Weights of a small class-conditioned image flow-matching model.
Model: 16M parameters, 48-pixel images, arch uvit, activation gelu, patch size [4, 4], layers 12.
Data: trained on photos of arthropod specimens (BIOSCAN-5M), 97500 training examples, 12.6 epochs.
Rows from block 9, named by matrix and row number. Rows with one number belong to one neuron. Each number is 128 + 32 x the weight over its row's rms, rounded and kept within 0 to 255. All counts start at 0. After the name is the row's rms in percent of the matrix's.
# fc1: MLP up (model.blocks.9.mlp.fc1.weight, 768x384), inputs 64-127
# fc2: MLP down (model.blocks.9.mlp.fc2.weight, 384x768, transposed), outputs 64-127
fc1.538 105 [128 151 116 103 132 124 149 145 167 138 123 206  87 188 162 134 126 109 156 119 153 171  95  97 171  91 160 174 159 156 207 129 122 109 127 122 124  72 122 166 103 156 183 129 135 146 118 129  75 152 110  88 204 148 138  96 161 152 149 125  76  80 140 117]
fc2.538 111 [149  87 171 117 116 105 134 126 122 107  89  87 207  97 103  77 121 133 117 172  90  98 122 173 103 194 109  78 101 104  29 136 139 176 129 146 133 155 157  93 134  70  78 171 154 118 140 142 156 119 138 166  83 112 155 146  99 128 135 139 182 207 125 136]
fc1.539 125 [115 108 183 137 151 125 171  87  70  96 149  81 146 162 143  87 148 112 161 128 139 146 168 141 114  93 152 103 174 148  94 161 162  98 142 183 111  81 122  83 156 112  89 104 170 168 115 123  97 161 174 126 176  73 144 133 124 100 183 143  80 142 130 132]
fc2.539 132 [123 154 133 108 148 137  82 154 139 181  74 187 112 140 127 149 141 143 142  95 116  95 148 119 104 129 114 152 108 127 174 114 116  99 168  95 137 116 106 177 152 159 123 119  83 131 110 173 182 108  30 138 105 140 107 185 160 168 120  94 148 103 156 152]
fc1.540 128 [117 197 127 171  93 133  55 136 111 107 150 210 133 169  92 189 132 122  87  89 176 148 136 100 140 159 179 107  80 164 149 152 108 123 133 153 142  67 100 120 118 148 150 159 157 142  99 101 121 120  74 136 144  53 120 183 105  87 154 140  95  47 121 144]
fc2.540 124 [123  93 125 118 175 150 204 120 101 133  72  92 150  95 146  61 122 158 162 142  63 148 108 125 172 107  95  83 186  82 101 129  87 128 127 135 122 132 151 148 136 129  72 124 150 128 159 155  72  99 138 138 159 155  64 116 191 177  81 129 199 128 114 135]
fc1.541 083 [178 139 165 109 186  80 142 135  97 165  79 120 120 152 164 136 136  96 140 141 153 119 155 123 111 171 132  93  95 126 129  48 157 154 135 164 152  79 175 137  34 132 140 144 139 155 133 154 146  84 134 145 106 146 209 162 144 117  80 148 162 151 138 186]
fc2.541 079 [130 132 134 105  56 180 109 103 112  99 126  99 103 155 136 126 167 109  83  78  82 169  95 177 139  94 116 119 205 200 136 121 116  95 120 136  78 137 110 133 107 195 124 104 133  96 185  92 130 210 128 121 122 120 151  87 122 111 152 151 148 175 135 129]
fc1.542 098 [110 131 131  98 112 129 135 158 104 147 113 128  69 129 114 111 139  94  85 139 115 135 125 141 125 134 114 182  86 127 174 125  69 157  85 104  82 131 137  95  69 144 129 144 112 119  86 126 155 155  98 154 210  99 108 125  72 112  86  59 101 111  92 201]
fc2.542 112 [122 149 121 124 101 114 112  86 128 132 118 139 224 162 160 141  79 171 134 134 138 185 173 105  91 131 156  95 120 126  61 116 182 125 183 141 166 137 120 156 173 143 170 122 163 154 152 135  52  84 141 112 112 161 113 105 208 141 121 199 140 167 127 118]
fc1.543 078 [140 123 143 137 150 132 148 100 107 153 106 141  65 108  96 124  85  88 136 140 125 192 191 126  64 125  77  81 129 112  82 104 105 127 149 123 118  69 138 144  76 123 134  95 107 152  62 112 144 126  63 121 125 115  64 125 162 134 176 125  95 170  80 182]
fc2.543 098 [177  83 115  83 103 135 166 137 126 128 110 132 193 136 116  83 104 124  86 135 164 153 173 115 123 121 104 106  99 159 157  79 122 118 126 192  90 136 171 158 145 145 160 118 113  67 101 100 192 163 102 140 126  54 132 132 103 133 136 149  92 168 145 123]
fc1.544 075 [162  82 133  97 132 157 107 150 114 165 137 126 118 118 106  99  78  60 137  92 133 193 164 139 119 179 161  94 135 101  90 153 135 129 137  76 120 113 164 103 172  93  97 121 118 135  91 192  95 105  96 134 119 189 119 131 104 136 106 155 154 150 126 139]
fc2.544 073 [172 104 116 109 163 119 137  78  97 104 148 149 112 132 107  91 143 137 108  79 187 131 163 125 137 138 128  84 155 158 124 119 152  66 160 163 127 114 172 152  65 105  74 219 124  83  85 130  86 117 186 108 127 106 179  93 127 109 145  97 135 163 129 133]
fc1.545 095 [127 138 103 124 106 134 149  54  84 154 108  93 144 157 145 124 195  68 161 131 153 143 127 101 137  71 162  89 134 132 124 161  66 111 134 130 158  84 100 108 136 144  79 119 142  77 164 125 167 151 138 127 171 168  78 101 119 149  92 110 100  84 135 151]
fc2.545 109 [112 108 149 167 104 118 148 173 190 129  91 184 149 116 124 124  58 150 117 127 118 164 119 177 140 153 124 128 108 106  94 109 171 138 102 121  67 180 178 147 162 133 171 168 146 159 102 149  93  90 148 100 128  78 128 146 195  85 144 143 150 205 120 105]
fc1.546 091 [167 217 120  88 200 171 113 113 177 153  94 136 143 163 108 156  81 116 125 133 184  77  91 137 119 147 138 165 133 123 192 174 175 150 141 106  71 159  58 141 116  72 133  79 208 123 161 115 177  98 147 114 140 156 111 173  93 144 127 112 132 127 194  86]
fc2.546 111 [102 109 130 166  74  63 118 113  81 136 147 149 132 114 148  89 117 163 158 145  51 162 167 112 119 125 119 136 131 112  10  64  62  91 115 139 170 124 190 161 106 148 112 167  62 121 101 122  83 121 136 197 110 116 143  98 124 110 137 191 120 127 120 169]
fc1.547 116 [156 119  94 113 126 111  69  95  78 133  87 169  81  49 125 116 111 167 171 158 138 107  91 116  86 106  69 136 129 128 105  82  99  78 109 126 145 123 127 170 176  95 140 109 105  28 157  85 150 166  75 108  85 122 109 130 201 160 120 131 113 157 104 140]
fc2.547 103 [ 73 146 166 128 100 132 193 174 165  91 147 150 154 169 145 133 121 126  81 115 178 124 115 169 170 117 192 112 105  90 142 131 140 130 128 127  89 130 143  78  98 130 138 176 155 208  76 171 118 100 143 166 174  71 127 128  61  80 171 144 128  94 139 144]
fc1.548 100 [105 123 150 157  77  93 133 178 155 122 155 180  85 182 157 104 113 111 122 158 180 166 141 166 168 140 134 107 144 145 128 133 109 158 127 130 150 167 111 113 166 113 154  66 141 193 186 131 103  89 190 152 126 153 128 141 138 154  91 132 103  78 104 142]
fc2.548 109 [181  62 122 115 147 161  99  99 209 133 145 150 144  71  73 115 122 126 117 132 134 159 166 128  86 112 165 105 133  98  79 134 129 114 107 132  96 124 143 125 150 144 162 154 112  64 170 171 123 128  71 153 117 123 105  96 167 166 181 113  94 185 103 166]
fc1.549 075 [ 99 182 134  87 175  90 106 131 140 157 160 104  49 152 150 180 153 195 166 146 119 106 110 122 131 146 124 158 127 168 120  66 101 132  87 130 103 135  97 167  97 126 137 146 154 176 129 197  98 165  89 135  83 161 147  86 185 133  83 144 127 133 109 133]
fc2.549 075 [102  92 159 139  98 151  83 146 141 160 158 161 119 135 158 141 125  96 117 114 167  98 119  99 141 129 124 145 152 159 105 120 159 100 114 105  79 147 130 103 168 119 127 106 158  85 138 172 172 124  87 105 130 167 136 113 130 145  43 116  71 138 156 162]
fc1.550 095 [ 93 126  94 123 143 144 165 111 187 176  72 183 140 138  86 128 129 125 106  91  60 184  96  80 161 156 119 147  92 182  95  66 127 108 187 160 141 127 109 151 125 154 143 109  88  84 100 152  94 118 119 120 107 157 146 172 106 159 139  87  96 175  89 121]
fc2.550 095 [192 119 171 154 130  88  84 148 108 143 206  66 143 125 145 124 104 150 148 142 165  70 145 163 139 121 126 122 122  87 112 225 143 141  64 100 103 173 129  85 181 128 176 161 158 109  81  86 165 188 150 121 164  71  68  84 127 126 134 127 129 103 124 133]
fc1.551 114 [145 105 173 124 112  80 153 164 130 152 118 125 135 119 127  93  87 155 193 148  99 134  65 181 140 118 138 119  69 146 112 157 126 139 140 125 137 168 137 115 150 130 144 130  76 126 159 119  88 113 155 154 157  89 136 117 153  94 121 141 141 118 166 157]
fc2.551 105 [110 122  91 134  92 138 116  95  97 159 154 139 158 129 155 189 193 102 102  76 148 132 143 129 141 184 175 187 190  84 107  84 134 126  87 146 113 113 122 167 115 113 123 104 163 132 108 113 164 130 108 153 146 139 128 144 117 159 172 127  91  77  99  67]
fc1.552 104 [117 159 122 180  89 145 119 171 112 208  54 139  76 108 110 134 119 155 152 141 104  51 137 129 196  86 117 138  80 177  99  65 170 131 139 197  81  65  95 105  79  86 191 137 190 164 139 112 158 187 148 165 122  79 112 103 153  94 137 167  78  82 137 184]
fc2.552 092 [102  90 163 109 165 128 142 121 110 101 150 117 167 192 151 133 149  70  63 122 171 194  87 119  74 152 170 103 149  80 116 165  68 129 125 105 208 150 151 164 182 169 127 146  89 106 115 184  97 106  87 127 162 159 146 161 122 159 147  98 207 141 113  79]
fc1.553 136 [119 154  83 162 137 137 215 188  84 107  52 120 147 143 119 148  70 134 150  64  98 155  98 103 119 112  95  96 132 126 116 147 129 154  78 137 117 162 145 117 164  90 128 102 110 119  84 113 145 122 123 124 144 190  71 115 119 127  92  96 124 126 126 118]
fc2.553 105 [141  78 118 128 163 118  58  81 151 167 165 134 129 119 120 126 191 137 148 182 155 141 176 156 111 177 158 113 110 153 167  79 150 156 196 136 105  98  58  85 117 171 153 168 185  79 114 106 134 100 107 115 128  43 173 114 111 118 164 154 103 144 115 138]
fc1.554 085 [143 127  92 126 123 129 151 104 112 153 145 145 128 110 146 152 106 142 160 157 170 149 149 136 138  90 139 157 101 131 123 115 104 133 139 146 148 132  85 118 100 152 193 158 147  80 117  97 132 136  96 123 149 118 176 183 188 151  81  99 155 133 139 126]
fc2.554 069 [144 105 109 127 164 133 157 141 114 178  91 122 145  97 145 149 107 127 122 107 148 136 147  97  73 202  95 130 207 113 135 133 125 161  70 189 135 201 179 156 134  78 100 137  84 188 100  78 210 123 129 131 154 120 163 127 158 115 101 164 130 120 145 117]
fc1.555 118 [187 183  65 169 168 157 126 117 145  70  87 139 126 160 193 192 135 187 113 166 168  76 129 121 137  89 134 169  76 133 120  92 137  92 136 138 125 128 107 140 126  70 146 125  94 165 131 152 101 129 132 127 174 102  32 174 126 101 158 130 111 139 122 132]
fc2.555 151 [140  93 136 184  34 127 122 129 167 111 110 179 145 103 155 129 103 176 143 127 114 172  91 147 196 133 145  87 104 104  93 112  78 141  97 178 184 145 102 144 145  91 172  81 115 101 117 139 115 175 186 149 139  68 135  95 153 139 122 177 137 172 105 146]
fc1.556 097 [ 90 119 101 127 117 125 103 115 104 123 112 120 163 108 132 175  81 146 105 157 149 125 132  77  99 104 121 154 150  88 109 156 114 115 124  77  78 154  55 100 108 137 114 156 118 129 137 171  39 116 147 129 148 106  63 179 125 147 121 136 138 163  68  99]
fc2.556 105 [128 149 166 123  49  77 124 152 147 172 123 141 154 108 115 136 122 154  62 140 129 105  67 123 166  80  74 105 148 108 124 119  72 120 127 131  99 158  98 123 138 189 183 182 113 135 120 123 119 120 115 105 116  75 124 142 139  91 100  73 140  65  84 141]
fc1.557 083 [132 175 112 104 107  85 128  84 133 123 109 142 105 130 155 157 154 160 121 143 162 140 189 161  74 166 115 105 102 157 111 130 150 138  76  79 145 154 137 113 160 129 159 174  86 104 184 149 131 181 121 165  98 106 196 126 136 151 153 138 113 151 139 186]
fc2.557 094 [103 123 169 114 145 136 136 100 126 144 140 106  96  87 111 121  92 169 121  44 108 132 172 165 138 123 105 110 105 104 143 103 129 146 102 139 191 150  85 146  39  63 172 136 112 159  91 112 198 197 119 130 130 138 143 138 139 166 175  87 124 126 104 119]
fc1.558 103 [167 128 145 190 132 160  66 106 158 171  92 151 129 104  82 129 152 193 146 104 123 104 129  91 140 136 146  98 145 142 144 157 188 141 121 165 107 144  70  68 184 163 174 149 123 142  98 122  99 118 127  90  87 148  87  92 130 124 127  65 109  96 127  98]
fc2.558 113 [110 141 110 104 136  85 167 144 139 164 151 150 121 128 195 173  88 123 161 110 130 161 159 163 121 129  89 194 144  87 120  86  89 146 144 133 123 112 121 171 146 104 108  65 194 124 133 150 153 139 136 125 145 119 147 135 116 128 151 176 129 169  70 147]
fc1.559 102 [171 160 185 132  64 157 120  83 147 157  88  95 145  76 169 146  25 103 162 143 143 128 149 136 112 100 195 125 161 217 124 178 120  98 134 133 141 146 166 118 154 146 127 109 177 165 148 151  79  96 135 175 112 183  87 157  89 147  78  76  94  81 108 151]
fc2.559 101 [110  90  82 107 142 152 154 172 156 150 191 170  98 148 145 140 111 144 148 124 142 133  95 120 153  69  76 145 123  92 159 106 138 136 142 134 141  63  35 124 170 133 145 183 131  56 147  68 154  84  97 112 155 102 163 181 137 131 159  37 106 172 118 190]
fc1.560 099 [147 116 137 134  89  75 181 160 161 103  88 110 142  98 110 100 135  99  89 145  95 157 135  92  94 111 131  64 120 114 172 169 119 146 146  72  92 139 136 130 161 203 129 153 106 159  56 135 187  36 140 170 100 145  88 185 168 167 158 113 184 147  98 151]
fc2.560 093 [128 152 122  49 136 171 125  53 109 169 194 140 147 142 142 120 125 132 137 100 156 105 113 117 146 149 137 181 142 149  88 127 114 103 127 203 136 130 115  97  82  52 148 109 110  82 175 142  60 182 149 109 121 128 170 103 117  88 119 121  86 101 166  90]
fc1.561 103 [131 167 126 106 170  86 168 143  94 182 151  56 197 153 125  56 109 104 151  81 116 112 101 113  77 138  92 117 123  67 104 121 142  95 139 182 143 177 156 108  76 125  36 194 116 167  81 116 171 163 124 112 117 137 119 149 104 113 102 142 111 151 126 113]
fc2.561 104 [147  87 131 177 145 142 104 100 128  91 107 189  36 106 104 166 166 136  93 148 130 133 141  91 164 134 129 165 141 179 118 147 117 170 149  82  85  47  89 110 189 110 181  50 136  91 158 152 117 128  90 116 141 135 130 108 145 102 147 155 174 127 122 152]
fc1.562 096 [130  86 159 156 150 115 110 141 146 144  98 100 117 135 123 147 178 121 109  86 130 125 107  98 157 153 127 110 142 144 166 180 110 120  59  92 116  99 155 122 131  99 106 130  89 122 148 129 154  62 130 121 145 122  34 151 174 160 128 144 179 152  91 153]
fc2.562 091 [144 192 116 156 101  87 152  91 125 154 174 150 139 147 102 116  47 151 166 169 120 129 136 164  73 111 148 102 102 118  77 139 129 156 193 153 124 184 106 126 163 139 124 109 178 134 115 161  91 170 140 132 117 127 154 178 130  91 158 102 104  93 113 120]
fc1.563 085 [103 114 140 163 103 131  59  58 133 192  99 175 101 123 157 161 157 164 188 141 131 138 131 186 134 177 164 132 148 137 117  37 107 184 140  49  79 125 108 174 128 133 132 129 127  74 156  95  84  89 117 106 115  67 118 141 128 199 154 150 101 143 120 129]
fc2.563 079 [131 158  79 138 126 150 171 136 154 123 136 127 141 143  83 120  96 157  34 107 106  81 146  87 134  74 106  89 150 153  66 128 122  97 121 147 161 109 142 111 135 104 115  57 145 141 131 113 128  85  84 136  74 133 169  90  96 114  57 149 114  88 153 141]
fc1.564 109 [118  87 115 188 109 136 150 165 165 195 121 207 118  99 191 193 151 125 174  55 161 123 158  98  92 164  74  94 116 149 159 165 179 182 106 131  64 133 101 162  68 132 125 126  98 130 112 140 132  85  79 173 139 145 170 145 135 155 166 102 118 147  98 132]
fc2.564 116 [135 177 116 168 120 140 201 152 149 110  39 107 109  97 138 157 125  74  95 153  70 103 125 185 116  74 139 133 159  75 131 146 131 143 116 141 181 126 213 114  79 173  76 135 121 139 108 148 108 104 174 162 135 131 133  83 227 149 176 175 155  87 111 157]
fc1.565 104 [153 143 129 201  86 159 159  64  63 175 178 152 153 117 161 121  92 118 193 115 108 202 100 136 117  91 157 103 127 149 127 114 119 122 117  96 133 128 166 147 127 141 107 117 145  86  99 145 170 126 124 107  83  97 121 116 142  99 131 129 117  92 114 116]
fc2.565 097 [ 97 120 116  50 143 100  67 164 167 108  97  95 131 126 132 158 171 155 130 131 153  68 187 115 107 171 101 162 123 145 192 142 115 158 135 122 159  86  63 115 139 145 111 112 144 140 148  77 112 118 204 148 175 121 155 119  70 154 114 109 132 140 179 110]
fc1.566 104 [149  94 144 129 139 130 120 143  76 116 104 130 160 112 135 101 149 115 196 140 125  92 102 139  85  92 122 129 139 183 126  91  95 160  62 118 118 141 121 137 136  90 145  55 155  77 139 137 122 130  97 136 107 127 110 125 151 139  88 168 131 117 163 100]
fc2.566 090 [139 173 109 137 111 129 128 150 153 145 154 136 144 144 134 169 126 180 110 180 120 141 134  82 104 160 111 119 156  79  87 153 132 126 206 113 160 131 120 163 126 127 104 163  78 155  90 141 154  55 155 142 138 135 145 176 101 112 187 133 105 102  80 163]
fc1.567 103 [139  81 163 101 166 123 137 202  87 149 145 136 110 150 105 139 114 125 193 104 127 157 170 124 124 179 107 146 107  79 177 133 148 209  73 125 153 130 150 188 180 162 138 116 131 128 122 101 214  77 149 133 136 185 174 129 142 138 125 147  64 149  96 148]
fc2.567 091 [139 160 138 167  56  67  85  90 169  93  96 168 149  82 167  97 129 112  79 165 131 148 106 113 127  46 147  81 149 163  95  89 123  71 183 150 104 104 113 108 118 124 114 129 110 132 136 141  85 167 157 138 181  70  68 150 132 125  91 140 171 134 142 121]
fc1.568 113 [117 142 139 190  67 158  86 117 177 121 168 183 142 107 220 195 114 119 150  64 160 136 162 142  96 176 118  90 105 180 196 163 130 140 131 141 136  55  58 165  98 166 150 126 120 113 138 131 122 120 123 113 151  58 157 112 132 152 194 133 120 122  91 114]
fc2.568 097 [ 80 107  87 114 165  98 124 152  50 120  84 135  84 166  84 111 129 149 123 113  85 140 116  95 131  72 148 125 160  99 101  79 155 142 146 141 122 178 218  83 113  78  80 104 171 200 122 179 116 177 143 108 133 148  91  61 153  98 124 144 126 128  76 155]
fc1.569 096 [148  94 126 158 137 185 132  87  77 113 106  81 175 123 173 142 161  89 167 123 132 168 106  90 112 107  56 162  76 143 136  71 119 126 156 103 173 131 138 130 128 164 125 110 147 128 161 107 137 138 150 135 110 168  99 125 135 161 127 114 136 128 170 102]
fc2.569 088 [135 134 110 134 159 143 165 126  99 186 118 184  94 126 163 110 103 154 145 145 105  84 120 172  83 123 110 127 179 115 133 126 180 139 139 134  87 100 129 193 142  89 188  77  92 118  96  99 139 132 102 126 107 173 193 117 169 117 120 142  71 135 116 125]
fc1.570 079 [114 171  72 138  53 114 120 163 144  95  94  73 170 147 233 123 123  85 159 154 108 147 130 188 107 103 144 149  84 113  88 128 168 122 116  26 151 159  89 146 133  92 179 144 119 138 146 108 120 149 116 140 100 142 181  71 137 113 166 124 175 172 138 149]
fc2.570 076 [113  82 103 129 137 200 161 141  93 116 131 179 129 165 173 109 175 150 158 149 105 161 148  94 116 140 137  83 171 132 137  77 149 125 138 130 109  69 151  82 113 145 131 124  89 127 148 147 146 103 149 176 119  87  80 138  74 104  77 124 109 132 125 131]
fc1.571 095 [ 73 110 134 141  93  70 150 108 144 113 146  90 166  95 113 190 184 152  92 108 116  96 165 145 128 127 150 139 105 105 128 139 143 102 183 116 123  60 149 132 162 118 114 159 135  97 133 141 137 156 169 121 147 129 134 141 111 142 103 112 121  61 140 115]
fc2.571 086 [179 161  67 175 102 196  96 128  96 146 117  87 113 104 141 106  82 141 148  76 148 164 121 164 149 114 114 111 115 163  76  58 129 176 110 121 163 130 115 112 122 129 166  92 124 121 180 108 141  68  98 143 114  97 160 130 192  84 152 119 143 146 138  94]
fc1.572 080 [163 109 119 106 129  90 123 155 111 166 115 146 156 172  95 128 115 152  94 134  80 213 140  98 110 154 186 114 118 176  87 102 109  75 117  99 101 112 100 136 114 136 125 163 159 148 128 112  46 131 151 110 135 151 152 141 135  95  99 127  85 190 130 192]
fc2.572 079 [108 135 112 167 117 149 114 136  88 168 130 203 137  76 108 141  86 144  91 133 121 138 124 120 130 153 111 171 134 155 108 117  93 158 181 126 128 182 127 128 149 135  99 126 175 152 138 142 124  93 146  91 109 142 195 130 111 148 107 113 103 146 116 113]
fc1.573 088 [117 151 140 150  77  62 143  77 121 136 117 175 115 113  69 130 126 145 215 151 103  96 100 111  97 125 123  90 108 150  99 121  97 146 100 191 111 175 155  59 113 109 145 135 147 134 133 159 119 149 107 158 126  75 158 104 115  82 111 179 128 100  96 138]
fc2.573 100 [122 111  56 151  87 165 118 168 112 178 108 127 125 138 154  99  99 109 148 141  86 190 117  80 151 135 119 174 161 149 117 133 131 179 189 167 137 119 130 124 138 145  73 121 142 149 119 121 149 102 142  93 164 130 127  96 117  99  75 127  52  40 143 114]
fc1.574 124 [107  98 128 148 164 173 162  73 123 178 120 109 114 190  99 118 164 111 158 105 157  78 168 122 178 156 133 106  99 174 150 144 157 156 170 159 121 116 152  93  94 130  92 127  89 189 122 193  88 134 180 155 161 115 106 142 116 184 104 141 130  81 122 151]
fc2.574 138 [ 86 146 124 145 122 102  79 193 148 151 129 184 133 175 110 133 173 148  96  87 171  71 155 118 175 125 145 133  57 107 112 154 133 166 178 113  78  48 147 108 129  61 187 178 131 126 137 155 164 136 148 129 123 121 184 122  97  64 138 124  80 132 134 142]
fc1.575 103 [142 133 109 164  77 107 154 142 138 172 172 107  81 156 113 129 130 153 131 146 150 102 153 172 133 113 135 194 174  64 141 152  91 131  90 156 165 130 130 122 141 124  65 127 154  89 131  82 110  79 124 116 158  73 172 159  85  46 163 122  89 167 217 172]
fc2.575 105 [ 98 121 160 106 110 115  85 112 128  55  89 123 180 153 154 135 163  87 146 113 126 149 111  65 144 128 142  64 151 189  74 118 134 112 128 136  72 141 125 150  96 107 173 178 134 130 133 134 177 161 129 133 129 169  73 113 127 197 117 154 139 104  88  76]
fc1.576 100 [102 148 129  74 159 118 114  95 120 145 121 115 186 141 126  84 123 144 166 100 134  66 102 112 135 131 140 112  96 145 101 150 151 158 133 101 148 107 157 128 135  64  78 145 128  97 114 138 154 140 219 130 127 100 124  93 148 125 147 106  90 178 130 163]
fc2.576 109 [134 160 107 163 118  87 116 169 126 115  83 113  84 131 135 149 142 119  94 188 135 177 153 130 105 140 118 111 194 122 166  92 136 121 119 158  97 154  95  98 124 180 177 145  87 136 118  89  65 110  56 131 137 174  94 171  96 151 122 158 113 140  97 138]
fc1.577 108 [122 104 150 161 109 146 183 124 175  85 153 182 144 186 136  66  55 129 115 142 152  98 125 157 164 158 132 114 125  92 125 134 176 143 134 119  74 136 117 149 154  79 164  91 177 131 111 157 105 156 134 142 127 121 123 108 143 144  64 142  96 108 121 153]
fc2.577 113 [135 169  91 100 140 135  98 119 137 142  88  99  99  83 100 208 180 146 126 163  97 163 131 126 102 143  98 176 104 129  91 111  88 133 133 122 182  77 133 135  95 125 129 182 122  77 142 111 137 108 122  62 113 135  97 140 104 132 161  65 126 138 153 142]
fc1.578 111 [183 122 122 128 112 159 168 133 159 125  81 140 141  86 109 123 100  58 175  79 142 116  86 161 177 148 135  98 130 115 102  92 115 157 121 130 114  47 121 141  59 126 132 139 136  53  90 126 150 148 139 142  99  87 130  44 115 136  98 126 173 117 168 142]
fc2.578 094 [105 146 111 119 114  86  99  70  87 142 172 104  78 193 116  76 117 183 102 122 146 135 126  88  91 113 156 162 100 126 147 156 148 137 120 115  89 206 131 122 150 132 153 114 106 170 178 126 129 143  94 102 149 148  62 211 165 114 123 149  60 165  99 114]
fc1.579 110 [129 106 135 144 117 133 107 157  66 184  70 109  94 123 107 110 167 129 115 134 137 113 137 151  87  89  93 131 141 164 118 152 145 109 163 151 160 137  90  79 143 113 164 115 172 158 145 170  83 155 135 172 125 123  87 166 146 105 175 163 150 154 166 160]
fc2.579 094 [100 193 174 114 137 156 173 114 138  94 159 157 137 113 147 111 125 105 137 103 124 150 138  74 127 126 166 127 132  99  98  76 149 130 153 107  99 160 169 154  96 148 129 167  99 126 128  73 138 137 111 132 153 127 165 129 123 186 106 123 133 105  74 156]
fc1.580 109 [155 108 120 109 115 183  95 151 108 125 102 141  89 117  98  97 107 124 193  93 190 144 108 131 167 109 131 139 116 148 122 139 161 161 115 108  79 165 115 102 119 151 140 138 163 125 128  92 101  53 105 167  73 166 120 130 163 106 144 152 118 157 185 108]
fc2.580 095 [ 95 157 191 193 160 100 165 106 101 138 143  80 141 107 122 160 155 144 100 134  93 145 149 110 135 166  67  94 145 129 106 104 147 159 166  84 168  71 115 158 155 128 129 106 142 108 131 135 174 134 149 138 110 150 169 129 110 201 135  80 154 109  76 138]
fc1.581 100 [152  71  88 110 110  98 100 127 193 153 122 157  51 146 149 151  77  46 124  82 120  99 161 107 157 175 150 120 146 151 103  69 141 143 105 109 108 142  88  87  83 109  75 138 157  82  87 169 165 120 117 124 152 131 134  93 127  85  72 140 125  89  88 175]
fc2.581 096 [160 107  70  43 135  84 134 144  91 131 136  94 150 147 167 116 194  90 104  55 131 170 123 174 136 133 136  74 207 168 137 111 131 130  99 143 123 129 140 154  77 169 147 115  95 128 152 149 131 134 158 139 138 121 114 113  74 100 159 126 167 103 130 159]
fc1.582 085 [114  75 143 119 139  74 148 133 142 212 101 125 147  89  87 106 122  86 112 152 142 112 129  98  75 118 103 155 159 121 113 111 193 114 172 139  50  84 112 139 109 104 149 171  97 175 152 129  78  84 115 138 133 162 168 102  84 159  79 133  88 135 145 149]
fc2.582 074 [121 156 149 168 163 128 114 121  73 144 106 118 135 140  36 123  69 144 176 132 141 113  71 125 122 128 110 151  83 146  85 139 142 131 156  84 161 156 107 125 178 100 126 160 145 121 171 108 150 105  94  74  94  98 139 199  58 110 111 126  98 144 171 116]
fc1.583 091 [108 152 116 122 120 109 155  92 139 147  89 105 145  88 164 131  82 145 136 124 100 170 138 146 162 139 177 116 110 106 197 133  78  73 134 195 107 173 161 124 118 119 116 143 150  95  84 123 120 133 179 170 124  47 179  76 100 108 176 145 118  95 101 150]
fc2.583 095 [122 154 159 171  72 161 112 153 123 106 152 116  80 136  59 149 144 123 145  86 173 128 105 130 155 106 134 140 113 160  77 120 163 134 149 142 145  96 111 131 137 161 148 121  73 118 139 130 106 177  97 123 113 162 148 149 152 100 144 114 120 150 164 108]
fc1.584 102 [138 100 110  76 128 100 167 122 152  85 169 143 135 152  86 102 150 109  97  82 110  90  96 150 149  84 140 125 113 103  60 117 130 154 148 140  92 142 158  71 177  55 108 117 146 206 139 183  69 213 136 137 105 114  90  92 165 108 115 124  73 127 183 158]
fc2.584 116 [123 106 121 124 138 129  53 149 129 139 148 103 161 150 132 114 108 114 111  60 100  90 162 113 115 132  75 153  73 131  89 123 105 109 194 124 101 161 104 164 150 100 130 132 120 106 169 121 130  85 106 106 144 101 184 143  51 101 143 104 125 141 144 100]
fc1.585 102 [110  95  89 144 118 133 123 122 140 156 152 107  94 156 134  92 134 152 110 161  92 128 144 119 175  24 125  94 177 123 152 110 114 143 207 183 140 108 125  68 168 100 109 162 166 153 160 156 157 175 106 108 129 159 126 155 153 141 158 124  83 129  74 107]
fc2.585 099 [171 135 147 120 184 158 133 191 135 131  90 132 123  91 140 145 153  90 132  71 117 111 109 153  88 110 115 114 143  99  86 157 154 156 133 100 147 157  92 131 146 162 171 106 150  99 121 141  78  77 155 129 100 116 164 107  54  87 108 120 123 118 173 177]
fc1.586 111 [150 125 113 138  86 187 155  53 131  61 132  56 160  90 125 139 124 137 159  68 119  69 156 157 117 157  85 144 149 130  81 188 125 144 157 153 129 169  85 165 129  97 100 198 130  68 118 163  94 127 141 170 134  80  58 164 110 143 147 122 145 139  67  92]
fc2.586 101 [116 150 165 131 118 144  95 162 167 140 116 138 179 145 121 148 171 168  84 110  44 135  26 119 121 128 142 112 108  99 126 153 109  95  89 128 156 146 160 123 152 104 141  91 145 174  78  94 117 205 112 146 146 165 121 115 158  87  78 123 184 126 162 178]
fc1.587 094 [115  54 141 138  79 127 165 152  91 140 122  82  90 148 177 173 120 120 114 137  75 182 102 181 157 164 141 157  86 133 124 153 116 127 133 135 127 125 157 109 116 183  50 115 197  65 130 115 127 149 124 156 151 126  67 110 151  99 168 145 139 129 138  94]
fc2.587 087 [176 175 132  60 138 122  97 154 178  74 140 165 148 169  87 137 120 158 115 133 110 105  96 119 140  90  91  95 167  92 115 102 142 141 137 106  91 122  61 125 130 103 162 131  97 154 159 143 117 139 200  95  99 158 155 172 103 106  76 139 124 165 173 152]
fc1.588 082 [ 98 187 149 122 168 138 103 103 117 136 175 141 150 147 188 106 117 120 123  95 167 143 157 188 103 149 120 208 137 150  86 217  85 178  89 160 160 125  64 164 129 105 162 125 151 148 117 141 111 142 121 106 107 119 143  99 153 122 115 103 112 148 100 126]
fc2.588 071 [156 143 117 149 144 119 159 152 149 152 105 133  97  75 106  88 102 176 125 132 141 124 144  77 115 116 137 112  71  96 157  84 187  95 151  96 164 106 132 140 101 110  94  91 134 163  98  85 151 119 164 136 115 201 174 120 177 133 130 126 173 103 185 149]
fc1.589 114 [144 122  82  84 134 147 188 176 150 133  66 110 134 101 180  13 152 177 127 163 105 123 147 138 101  88  48 101  99 109 142 137 101 131  99 154 124 185 176 170 204 162 122 147 135 128 111 125 134 147 166 193 165 128 132  81 166 193 110 117 161 186 148  42]
fc2.589 122 [ 88 137 107 138 107  84  96 113 115 119 139 132  58 171 106 219 122 148 108 122 133 112 159 154  82 185 161 137 107  93  91 146 118 107  98 117 166  93 105 126 100 143 178 101 140 117 192 107 140 142 115 166  88 124 146 156  97  72 203  68 106 140 108 138]